python train.py --time_shift_ms=100 --n_mels=40 --hop_length=160 --spec_augment=true --kernel_size=13 --optimizer="adamw" --beta1=0.9 --beta2=0.999 --final_lr_fraction=0.1
Rows from block 2 of a small CTC audio transcriber, named by matrix and row number. Rows with one number belong to one channel. Each number is 50 + 10 x the weight over its row's rms, rounded and kept within 0 to 99. All counts start at 0. After the name is the row's rms in percent of the matrix's.
After each channel's rows are labels from the 100 clips, of 14848, where the channel reaches its highest value: "loudest" is the band of the loudest frequency at the time of the peak. Only what is clearly more common there than usual is listed. The data: read English sentences (LibriTTS-R). In brackets: how many of the 100.
# convs1: first pointwise conv (model.blocks.2.convs.1.weight, 192x192x1), inputs 64-127
# convs3: second pointwise conv (model.blocks.2.convs.3.weight, 192x192x1, transposed), outputs 64-127

convs1.124 106:52 57 50 56 68 62 63 56 35 61 62 53 53 58 45 62 44 49 67 46 52 54 34 49 61 56 47 53 64 52 75 53 55 48 36 64 40 60 70 49 39 51 60 68 44 69 46 68 53 43 69 53 43 42 46 48 69 40 73 54 52 53 31 44
convs3.124 111:57 62 68 55 44 39 57 53 54 35 80 54 57 67 42 46 44 43 55 53 55 52 64 68 51 46 46 60 54 48 71 46 53 54 37 44 53 67 33 44 36 51 59 46 47 39 47 58 54 48 59 60 52 41 46 45 69 26 41 52 28 65 32 49
loudest: 500 to 1000 Hz (43)

convs1.153 114:35 62 54 64 60 47 48 58 37 30 42 56 45 41 49 54 46 39 49 36 62 40 58 46 58 45 53 46 59 60 52 56 53 63 51 46 28 43 61 46 47 51 61 47 59 50 59 56 41 58 42 40 64 48 52 58 50 66 64 49 40 47 56 55
convs3.153 116:55 50 30 68 57 70 45 47 51 40 46 62 54 38 42 60 76 70 60 35 51 40 58 50 43 41 43 44 58 51 65 45 55 20 60 56 45 47 50 60 46 53 44 42 51 47 48 38 34 58 56 44 51 63 28 65 57 23 67 39 52 46 56 34
loudest: 500 to 1000 Hz (48); 250 to 500 Hz (47)

convs1.0 090:48 40 53 53 37 37 61 43 39 49 58 46 38 52 56 60 43 52 47 55 43 37 51 50 68 40 49 44 57 48 36 53 34 51 36 48 78 41 46 71 49 50 64 55 63 38 47 64 76 52 48 40 32 48 44 48 52 58 45 41 59 44 59 34
convs3.0 077:65 51 25 57 37 44 43 43 52 53 50 48 49 40 51 46 53 50 40 66 28 58 55 56 36 65 43 54 56 44 45 48 32 34 55 26 53 65 52 44 54 63 53 44 54 46 47 50 38 57 55 44 78 51 39 43 56 43 47 45 35 55 72 54
loudest: 4000 to 8000 Hz (60)

convs1.128 102:65 58 49 45 41 51 64 56 62 54 48 37 53 53 52 56 49 50 50 49 51 34 54 55 58 52 56 43 45 57 68 59 61 56 41 44 61 49 35 38 55 59 20 53 40 60 63 59 53 44 49 48 50 55 49 55 45 54 56 37 47 51 44 63
convs3.128 095:46 48 61 54 43 57 66 43 55 63 40 48 35 43 38 53 47 57 64 39 29 56 65 29 61 48 52 47 34 56 40 37 40 35 47 55 40 52 65 50 47 50 49 57 47 64 52 53 43 39 57 48 57 48 72 37 35 58 55 31 42 36 37 58
loudest: 500 to 1000 Hz (56)

convs1.154 109:41 58 45 35 45 43 49 60 52 52 43 48 55 47 55 24 53 41 37 62 43 30 48 49 51 49 62 41 52 56 38 46 35 66 54 71 67 40 51 59 50 53 48 66 65 44 49 49 72 38 50 55 69 43 34 60 50 43 47 46 48 48 47 53
convs3.154 108:43 70 48 43 41 55 41 37 60 24 40 48 40 24 45 41 53 43 28 52 52 51 52 66 53 41 50 53 58 49 56 51 65 53 52 47 44 59 44 56 58 46 38 47 59 56 46 47 60 50 47 36 59 40 53 35 35 66 65 46 50 32 65 55
loudest: 250 to 500 Hz (37)

convs1.188 086:45 66 55 47 35 54 41 57 48 50 60 49 44 46 56 45 48 50 22 43 57 52 49 55 37 42 48 44 46 55 63 54 63 65 46 27 39 42 39 42 45 42 53 53 34 67 46 58 30 60 62 54 52 44 31 46 55 33 61 45 59 51 44 63
convs3.188 087:49 44 54 39 45 41 28 55 50 45 42 63 37 45 63 40 43 50 58 46 51 51 67 54 64 33 43 44 43 48 42 45 64 43 57 56 69 41 50 71 33 40 49 56 64 46 50 32 40 50 61 45 21 46 61 45 50 62 39 28 63 61 50 39
loudest: 2000 to 4000 Hz (27)

convs1.164 106:38 57 31 47 58 33 55 47 32 45 45 57 39 71 39 44 47 65 63 50 37 67 50 58 49 50 50 57 60 54 43 48 49 58 59 47 35 52 38 62 60 53 56 33 62 62 40 53 45 53 52 54 37 59 37 29 41 62 44 53 82 38 43 54
convs3.164 096:39 39 55 47 47 33 58 52 35 51 72 45 67 67 47 36 55 58 53 48 35 63 49 60 50 51 45 46 39 49 36 24 42 54 39 75 48 56 54 63 52 44 70 52 47 49 58 58 35 42 43 37 50 61 47 32 52 40 63 59 55 57 48 58
loudest: 250 to 500 Hz (44)

convs1.53 116:56 50 42 65 53 47 54 64 55 48 50 40 46 43 53 44 43 54 54 60 74 42 45 46 49 54 45 36 34 51 55 46 43 58 53 63 66 50 47 21 46 42 53 47 64 46 65 57 47 71 42 37 62 48 43 70 49 41 50 46 45 51 61 63
convs3.53 115:45 64 49 51 54 43 48 60 43 65 41 35 36 48 59 57 46 56 40 48 48 52 71 65 44 63 43 56 31 58 41 43 54 58 29 37 57 62 43 64 40 47 76 48 43 27 51 51 51 50 50 57 46 42 49 43 45 45 43 46 61 43 46 44
loudest: 250 to 500 Hz (35)

convs1.119 107:32 68 31 44 50 50 53 56 46 32 31 44 40 46 62 67 53 53 50 50 50 42 33 52 45 74 61 54 41 58 28 43 51 54 47 62 56 36 51 67 52 62 64 36 51 48 50 55 40 57 48 41 30 51 39 63 38 55 68 38 55 61 58 63
convs3.119 118:64 44 42 45 50 49 74 43 58 44 50 37 53 63 39 54 41 51 75 54 50 52 65 57 57 49 56 43 51 43 71 43 61 45 48 58 55 66 52 55 59 46 54 54 51 57 52 50 53 41 57 39 56 51 49 56 43 51 58 34 49 41 46 49
loudest: 4000 to 8000 Hz (33)

convs1.51 108:47 49 39 26 47 45 56 53 57 43 36 53 57 45 47 52 45 38 39 57 43 74 56 54 40 50 42 51 44 48 52 46 60 52 32 61 44 33 39 37 44 61 48 54 36 16 49 41 50 54 45 34 31 44 48 38 44 64 65 54 38 41 35 49
convs3.51 107:30 63 62 44 63 47 49 37 58 67 59 45 67 54 62 35 49 54 44 35 45 56 36 56 37 34 60 44 52 52 40 57 58 47 50 43 53 66 47 31 47 51 37 62 45 43 42 48 49 47 38 54 52 70 35 38 42 52 62 73 45 46 67 49
loudest: 1000 to 2000 Hz (25)

convs1.74 127:38 60 47 46 47 52 51 57 32 49 55 52 35 57 49 50 63 48 44 47 57 56 30 51 51 48 51 49 43 49 46 68 61 54 56 56 59 57 42 47 01 43 36 49 40 52 45 50 46 51 48 54 49 79 50 47 49 54 61 31 48 45 55 51
convs3.74 143:64 35 65 40 47 53 54 59 54 42 50 45 34 59 58 46 31 43 46 67 32 50 48 60 52 72 53 38 58 65 41 68 37 50 58 53 62 44 46 48 37 52 46 59 36 30 57 48 43 33 48 60 50 41 58 70 54 57 20 44 60 59 49 53
loudest: 4000 to 8000 Hz (36)

convs1.31 099:49 52 45 45 50 51 44 57 43 51 51 44 67 43 35 66 37 51 39 45 51 48 38 39 45 47 53 50 55 59 35 35 61 47 38 35 43 66 37 41 44 61 38 64 43 53 46 39 59 48 61 50 34 67 44 70 52 40 57 52 47 55 62 54
convs3.31 099:58 43 52 46 57 47 53 53 60 64 56 59 55 63 53 78 71 45 62 52 44 57 55 67 76 46 44 51 53 56 56 52 52 45 52 39 77 47 59 49 44 26 57 35 38 62 70 54 48 54 46 64 43 51 52 70 55 57 62 56 53 38 36 52
loudest: 250 to 500 Hz (38); 500 to 1000 Hz (37)

convs1.6 104:57 45 50 59 59 26 63 42 60 54 50 53 52 52 42 57 63 59 41 42 44 51 32 39 38 52 56 56 53 65 72 25 50 44 38 49 50 49 57 43 54 45 51 50 44 49 51 45 69 51 63 39 46 60 48 52 53 41 54 59 47 53 42 55
convs3.6 098:50 56 50 30 59 55 48 48 45 43 39 54 59 40 59 55 51 42 46 70 54 42 65 57 55 53 33 42 48 41 66 53 48 55 63 48 47 35 44 48 37 54 48 54 46 37 63 47 61 56 52 51 47 61 44 46 53 57 55 63 56 60 53 48
loudest: 500 to 1000 Hz (33)

convs1.22 100:50 14 39 51 36 47 45 49 57 44 32 67 45 55 57 55 55 66 34 61 61 57 43 62 50 56 39 36 55 47 42 58 39 45 58 68 51 57 54 73 62 48 59 51 36 59 46 43 73 49 64 45 47 46 55 51 56 45 36 38 65 41 67 51
convs3.22 103:52 35 58 35 61 41 54 34 41 44 74 42 39 52 42 63 57 54 45 50 52 65 42 52 64 42 51 50 52 52 58 45 39 58 51 60 43 64 28 54 54 40 64 41 51 60 52 55 36 37 48 60 61 55 39 67 59 65 53 57 56 55 43 56
loudest: 4000 to 8000 Hz (30)

convs1.139 092:42 73 60 28 38 47 69 45 40 42 53 41 52 37 58 55 41 48 56 63 45 51 55 43 75 38 58 48 51 59 49 64 63 42 52 46 37 32 47 56 63 43 37 43 46 60 53 64 49 42 53 39 66 52 45 46 36 57 55 38 48 60 49 59
convs3.139 085:42 52 55 36 34 58 47 48 44 52 42 47 38 53 52 45 38 58 50 49 41 42 42 56 24 59 48 55 49 50 50 38 53 36 53 52 33 46 54 45 48 41 59 46 50 66 45 49 50 51 39 61 54 54 40 52 44 43 41 64 58 63 61 52
loudest: 2000 to 4000 Hz (29)

convs1.68 105:59 53 17 42 49 61 49 55 44 34 50 53 57 46 47 60 52 50 68 49 83 41 54 32 39 50 53 34 45 52 59 62 47 55 54 44 58 51 39 49 52 49 45 55 66 46 54 75 46 51 47 40 42 48 61 59 63 49 71 63 43 41 47 60
convs3.68 104:61 47 47 55 38 36 44 54 36 69 61 64 50 55 62 44 44 53 27 47 45 57 52 59 45 38 50 57 40 46 23 55 45 45 62 48 43 42 61 58 48 53 43 62 45 57 43 62 35 55 59 35 61 34 55 50 51 45 55 47 44 56 54 64
loudest: 250 to 500 Hz (34); 500 to 1000 Hz (33)

convs1.45 104:39 49 57 46 45 56 58 37 36 68 46 36 37 66 42 50 46 61 50 48 42 45 48 36 50 38 41 68 42 43 57 52 47 38 37 49 43 45 45 44 61 37 54 54 50 51 46 62 67 52 47 67 64 71 41 60 59 34 81 47 43 43 27 41
convs3.45 107:47 51 36 48 66 52 60 60 45 44 44 29 63 40 34 47 35 52 42 37 55 41 66 47 55 44 56 50 51 56 42 25 65 58 42 57 55 55 45 42 38 46 42 22 51 50 51 51 42 42 62 32 47 46 64 60 42 49 48 44 53 55 61 51
loudest: 250 to 500 Hz (44)

convs1.176 095:47 45 56 66 46 49 64 52 56 59 24 53 42 49 57 55 49 44 30 63 56 49 44 65 61 35 47 37 55 47 43 68 79 51 64 46 63 57 55 62 69 62 63 55 46 38 62 63 67 52 55 48 55 43 40 56 49 50 55 48 40 52 54 76
convs3.176 096:53 48 65 42 52 51 45 38 56 56 61 26 28 47 50 46 59 53 61 43 39 54 43 37 54 42 50 61 49 52 38 47 46 61 41 49 32 41 33 51 41 63 52 56 53 40 53 61 22 46 39 70 43 47 51 64 52 43 47 43 60 71 53 45
loudest: 4000 to 8000 Hz (33)

convs1.94 104:56 33 56 56 40 45 45 38 48 60 34 59 62 54 39 38 56 54 55 51 52 41 53 42 43 54 58 34 43 47 40 59 51 50 78 54 53 46 43 59 59 44 57 53 31 54 62 46 43 57 41 49 61 50 81 57 46 68 40 60 65 55 61 64
convs3.94 109:48 76 43 55 36 46 50 60 74 53 38 15 65 58 44 41 37 48 31 56 52 38 54 38 33 57 51 49 49 51 52 45 55 48 38 57 55 52 67 45 50 50 46 53 49 45 52 48 49 44 57 43 69 41 45 52 56 35 59 50 73 42 55 54
loudest: 4000 to 8000 Hz (34)