python train.py --gain_aug_db=10 --hop_length=160 --spec_augment=true --vocab_size=32 --norm="batchnorm" --depths=[6, 6, 6] --init="lecun_normal" --beta1=0.9 --eps=1e-08 --grad_clip=5.0 --steps=2400 --epochs=39.3 --lr_schedule="cosine" --final_lr_fraction=0.1
Rows from block 9 of a small CTC audio transcriber, named by matrix and row number. Rows with one number belong to one channel. Each number is 128 + 24 x the weight over its row's rms, rounded and kept within 0 to 255. All counts start at 0. Numbers have three digits each.
After each channel's rows are labels from the 100 clips, of 14848, where the channel reaches its highest value: "responds to" is what is common among them. Only what is clearly more common there than usual is listed. The data: read English sentences (LibriTTS-R).
# convs1: first pointwise conv (model.blocks.9.convs.1.weight, 288x288x1), inputs 0-287
# convs3: second pointwise conv (model.blocks.9.convs.3.weight, 288x288x1, transposed), outputs 0-287

convs1.25:158133124128126137156142157130151120148126077096147146114121136123107075102151146082157140173129159123086140111132141121135138151121062109121135117145127116143142117126107076111092139136115052113150103090156120117144131125119210121127115088106130137122163147169120139123150082106158135076095144113140094074161126117130147144136133130099108154124110112122101113121114109128148138124144110131142125128132130134142066100151110187117163107158118113119142123180120117116137132095131159095113137105183141159157116095112129078097110133148104164096126133158123116124182121152106124114125159115113130129152148099150126141178138136127119149160122147160112111099135177133126125153153171165138132141122098122172086132105123115124130148074123140109116125135098136149133122131153154114112131112149128101134141142150102110125082144157103093113140102187125100113121096124115090070
convs3.25:148103120101131124139111124107171189102134140137116122132118155158147118135133147142114140172074147100124133179120119142132087113143144121161128126112108121125129146120108174131098104157141163137143134093153101171071110132125117123118084171166141142103165121095135142154136160118147186126127109150129080109126153167133141148118106176141099120122155150090118142143159112117110090059112157149112132136115103122125155120126168140122133111180135167120125097146150140116110151136148106081130101148106076118157154153110069179114154151131161112151172097170101125134140147113156143149136140110154114128130096145102133154161106131103109104096123157129117138153132140113103178129127118109144157151115143112114187123092161154146128150121108155169102116119132161100168160153133104108165106114134161132126124104130112111078147149115132126131150147118187133162143122135168115137
responds to: voice: female

convs1.71:102152137154123148119117106110141147130141111143093070186135122088121122126171112115119151154145085148145156125072087125147147138116131097129099118121139093147143171152128099138140134106130161118068114099150120086095154135134142111126157130144094133107167118103147215172140118130124142129079138142119129159105137135154104167140141137124175102162159090116194177153131115152116102111169131112125103118170082125120135144168150098127172111061137137100143124110118139120154171097085132155138161139142146137106095116084143080128159178132109132141127123165119138139147122106133107122131116129158125111127111128111177167135130098111154139149092121162132152123090164190112101148154139122142129121153102157155160119124134119136154135139138120123118107170105113112130118144127130125118110126132104086139158107129112135132131145137112145131106134131176146165106136139153151134
convs3.71:083124124140122128129115163134141118138147071111125180120123113117130166116123155119113131135132158130133112167113120148105130129133125135170136136138152145118096106115082141112143113138148122148132107143157107106150128117138129131142150111081134102112119119105120055144141103084111145160114102142147116124159150118103117145145169148162166126122122103138114168113094125121134129126192110133116142143094144102096143147148102117155086126173110094143138111114092150164145141095145114140096131148096135154141097105137111084133163082119096130095150104170159112094117104142130115136171138129149093142147181088121108127147120119115090143145137110150133185102141118121162104127115116118161058105154164142145131119134118150121086114094087150163134073134143126136109099145145068156096112120180156081093107146194113111115125164141095130174149120155131129131131149126101115164
responds to: the word "of"

convs1.256:119138101094097144152140114153096095155126150083112083132116116140132116197141131140149161184142117162082123089092127137103125130136125144126172125116064101151131177150176110147101108142123153124157172112137170128118188144125103107184067113149095095133128139122131149147118120104094106112148088152151191131108105082129128129146166088097142127083145152092190121156123120189139114092134145158128119182137145151125158142146148168141113138143088142111108125152150125116166139139120085131113110115128117107164099151121138125136145113114120146129148124132159118091128130143123109114138143134156142112138146115120093125104140138125121162124131114154138092135159128120095120129103151139130145150106141159124175119097158107111133105092121131142143118131082104150139108110142134110123164111141110077086159072156138131128162117131130135125098138101144119109145133145121099121
convs3.256:145113144126136165150171147145086131113138192097113152135139104110175137144160168110140114129125128143091097099159114130091128183161154138139129169106139158063155130110102207161144139135163105108115127120089108073093120113101157143143136131110131133145125105149132100122119182128143087165132126133159120119129188110115121078130104118154116139164089137151109115147129165112083151112110132143113115110119149150119146098159129118127146136162113120116185102148152104106104142102134129097130093153138109142126117139100093144135162104103163146114127125165110102124127082073125128153145151141144121137128112179126132140123097135082149110107133130166108112133159111142152139181126122114120129126102151145140139157124155129137138107175107104126138110115158129090123151174184107148115108153109145150126100154109090132120165144134142134118070134133116147139175121151150126136
responds to: voice: female

convs1.242:062138133108090149129141142160084149114127132142115157132064126164099134144073103117121161079127155102088130112160121157115142105100124116170164170124095125117170128117108119118128129118110165124118186117141121145133086142159133105143124107118143154147139145114119128102135137136166128149100142062151140112132140186176148105130179164125121118124132153124165137146121099125143113131095139147146143133130136140116125123105115131148111140109131134077144105093118107155126142156126119091110125138144151123093122150119144153140201130119118118131163120128121127161117144140099109115146107129109109145129131201125121149108107133131072111123149073159079136126083155112130149147087119110137059138087121135112123104141169131125065143082115145112132155148153186175116129139145100143120126130123120095145123131137122117129123123130143124113109136135139125067131116134130157191
convs3.242:107108185065124081122119100123104121112144127115131053113172142129094135116131128132127104163144100174181141119118138139140157099135136109100122125159123109105124144090143130134100085124126082158129144103127137117150105113145114143111134100105154125116132155079114087122102123138127136117144135154104116117116121092184168094124109142090143164121107124125136126147091130130105146143107076091131074102149144143120125105148107103110099153108104109084116131105114173107128133107120125134113136099110141112122086101113153138109080082143098129127115177106139117133123111150098107125114156132139113137126203115181098143127117142103089188186122139070153093120122079088136128113172123146117168090121119114135111120117091123149128156099117092139124160152127153150132145167104126098114125103137107113095131125148139171143101113158151142158133133121108093113121118126137130123
responds to: the word "my"

convs1.223:100129152142120086145134104067129137122151159136129087102100122105075143111119104081132112106138122119152147127111117125160099155127152072139124149095140125137114119165158130149064166139160107138132118129108126113137152154118113193136107141155108129133118117166106070121153137158148121115109102118160154161143077154165118143148146126132076142104138150096137118111143173116133137136079193177106141151137128134118136134145141105150126129136119116112088170146124113142138137149164111119144122082116138133091154090120148172148126133150086150139146148157107108172118111095158110146106137139106141140153093152109133137110131128119166136140126159144127121121082123122137204153138115159131172129153074169145129079148147114085134117109109111073128099147126143162098114144116101155102100128125108110150161123139147134108138178129131105140137125177146137129129124148122164151
convs3.223:133149124141130136083131112126157128163132110133094121137135124128127159086145097128132111089123096118131165119143115178114108148180142105113145118151130122148155178108113129085105160110187162122117180128110109117143122148140136134166102124118136153114148149112105151138153102115163167123115154117116122145075096124184171098130126138129157134139137119138158087144125120161123124131158121118132107174149160100106153115111173123148142105150102130108117140115144110104138116142148088107156148115091137137103114134109152140185162136078082102142147111110118127093071146142146113134106083137148114100105157117138148120122124171141144156146149108103157139060122071086092168163091114146129086141150129180090115121128171133123129127147133112097124176151085154099075165117155105128114147111150133117132149134129107117135131137105145122148122120102105105112091143112131171088
responds to: the word "was"

convs1.182:158122137120154125108128140166149141131126144107139144120111111149094147131127138151150142144106166141126134128121127149142079127128161094132144147110126125164140133130125167158141116129150116116150133157096085125144144140130101135083135102154113113133094175121062127125104196114147139132106118138104126143132109095147119174125117131108139099082108174150113129149137151107122100157145134140153082095124143133125164180101136135117090139151134125111124121107123159139135142134125092093128083122094057099107162100121127136132117102066106122149133103117140141126149126131138135113135079133203107121112117162153132139114117135125094072126128124121081122113108121094151108126112146112107123094085137121152133176198108147121106068140097111094120111123136131105076119155149128101068113112167194133088135127125186113099124133141132135125097120093151124121171161120124123107
convs3.182:115158152132129134092133138116164161138120169130082129136159139115109080136122124156137138149120105150097113129167123119138082105134124104146181155141147154148127160141143118155101144140106127166161157125127140139119104132113171167098131165142144106162159106149144130108150153111127143143116102112113134101163085152116144132163185103163132083123159117165167156113140139118113148097140154123149146068134115165129086121143118169173137090098173128139144141162111112174106111116134126130163102111145081116124127143152135157111129140123112117148160114137120124130135120089141154146140140129114176114117090172085129163127137126146129139105078130147070074117134115157103170082148157109165136132107116136124139111098138135137106129150128163132122089123095124129105138160161147122162161082132077122136130118138129117135204137140094144154092129129138119146114113125138188170
responds to: voice: female

convs1.251:155152160086118105120108124199161070166125128143082146119146101143119170163108094121116099164124131149153125114108130103096164112118081118126119132134133099112136109165116142116124115096114166130134114131146133168117118123132149092100117117144106114126160152094082132107114095112144128180129094102167138125123125092096130124122136102144119124117122134091119096140102099097108118065089158123150124101157142101174100083159081143131183113130136127086136133141109148144148131118135126166147157099125118145125124118123164119141154130165114140144118139173141155151143130127155087162153087128148144103106120118096124158140142146121126098168143117111091106103119143131134080141077089121115110088133166116132144091131164169125148159122153107140119141139097103143122174062152156089139146082097141154139137101124107149110098166131157137139130108167163130149131143135112125129
convs3.251:115091128093148110126137086144142072094121148176103179147147127188134116100125162078164150183112133160146132192153138118132110112156145118113125098133122132158128117113109146106129138102129112117123128182129138115130120155122142169138127119132113147112119139167121099091132111143134111110133117109140106134144160125159171147116127086105117099145155125160156091103117157142094158132148102127123130125112161083107112141147108166153113144118131142104110144096159144117106107185131153144143139151091131159115129129085109062151144166089130095117085169109115109136112143129097141123150114115124135158101150099077125126146139180173082161099100165172098113147143128119140114143157157129095135120114142144125109112164158117105138153131093108111134121117127138159146110137178167113139125096106110103145111181169129123134108104144117114140162142147070143097126124114097135109
responds to: the word "was"

convs1.54:154126125157126168144110112162114117139120126157089106125149137168149099170113141176143140124126116103142159101114142104141074139125136108100151085190111126138145119143114110077143121125107119135135133115141118123085164140075123119097143100146133102134130082157093101090122157105117149113174095149167114080151154112113101113138155167139124126118103173131158126148156143137139123141128168132130117175117104128122161128084172113168140117132137103153064135095150109097112089081138194119104114100133135134135132107093127127129127131087154154111163134166148098136117135120129147130176142111111143107132140115161106167144159104131172118133145163133135145157086120145125115160132149108125093123130113165130123137150084099099148104156153137110128119153172125120135134158070135135112129099165138142129128138136138150107153112127143131152120094140143118169086123135141215126
convs3.54:144129092135078119153089106111069156133123120134132097160134145147159094086127126079099141136172073134124100138115140123130148153122136069109146137125143095077156093127147105119092153108100121123126155158154142140138156169107131081071089135109138093151128106145133084131130147136084138107142147134120074124144126105147149117121081140133126119138131124078120127157096107138142101120164089129106139116139090133123145126095107141126085099112123117137062104137137176102118111146120150086098117100127125150136089066074145098126151133127121092089156160098092154148143116129143112152140116084099106122162159140098129103129119139065071120123124113125130146135123124134138104126101131143166110115153119139105145147125133141097102105118127129156130103142120093101096126127099086143121147142087084133111140111151103133121121105144136116100092100135143101135103148129122146167
responds to: the word "was"

convs1.53:125136159124078075146087140147157070149142115139175051102128151162150139153091153145148132136082132133094124120158148125159157098152160118113133103112122154146112103171123145124145131124084086135119118145124113130129130123081111143116132156160121082102127105110071112133105145134153149118128111179101094170141111149156080073133124078125193114147184129110141133148105138141121163079145123118148113151079158142117101145099125078106115119113160154128130145081155120138162145130150156156149124110123162169116151131096139131146136152108136160131122108136127126109117140115129074113105129119069136125105146090111148104142090157121145126134143102123133111136165121119094137124101151157140164130119134115116138129145108124122120148147115150113137110127102130130099111082194112133131147144140157128168103127114091112143107149127132123120091119167154149109142125110129143094
convs3.53:126133117152149145133119114147097127123143150121166106137131078121142107109159142144134160121094098102116113109143147148096176169144136173150130099149147114123122119126101150115088117140104094117088140112140124110135172152136105090150062144141121125075141130159171103105149138146167089103108106101124145107116101109114109115111098169153096147139117092123118155116118132085153122120110156121155161135141126131122089135188122118112098183121115150153123096171144131146188107110163104163119121141141148149144086115167158130147159155170125139137156163123135110164122144172150076124130102121128085116138135120125168136098133123124092140135173110138144169155070135113085149146144129126079127137127096120148098118155118178124106118090128099104120093132113129123083127087109159098119141065109144113143124127105130100121144127128159151128091133096118143110104138164118160130
responds to: the word "was"

convs1.162:091124122164090158102133147130152110136119089146144125161132136144133166140099129147087106089113100109165122116134147140095185137142139133124114158095098157149162097162130095141152142144182118114123115144134104139128122126091113098149110138138128079138116116160092144171085110115170132120128148148167087130134099146145110074102108122140106136153152127125135152142144121083134080118153105120128133216132123132136128135141125084124168132146159119130130099112105193141133114134125072141130072149098082139124162108139160125093123110109099146106134152117135117164149096165111140135162123140126136134128070111097112117125143172088112137152136136139120169166108119129153115142160123111123117153133143147142108154137095166137128112132121189099143127113111108115143109123125151151130119121128158134143115119129119123122112140133090125144132108084087050073139137137120166081
convs3.162:151129123070120133138128164137161130116158116134125139109140130155145139161100118102139118121105137111133155118088164140071107107136136097132171161151106100155169130111065153135143138141110124152133129149144161169113110143131100143128165102132146104131121125108110093117124178113144132108122094073155091132129143179195119134126143105125113150150128108148160118148107068121138074130091103124130149128120100112101119144141137140112130149148142093096149103121103138137120112075118109100115136151108078118118137083116127098151111138143086127116165153132122097149107114142138088128153105125140135134139104146157066153099163128167149068170114117145134201104095127095073092134145121097108124112148111104121129106118114128131100152136118141173129170173125150165145124145115105107153103095107097115130144123104112149151114150116103149124124094159113120113162098118120150165
responds to: the word "was"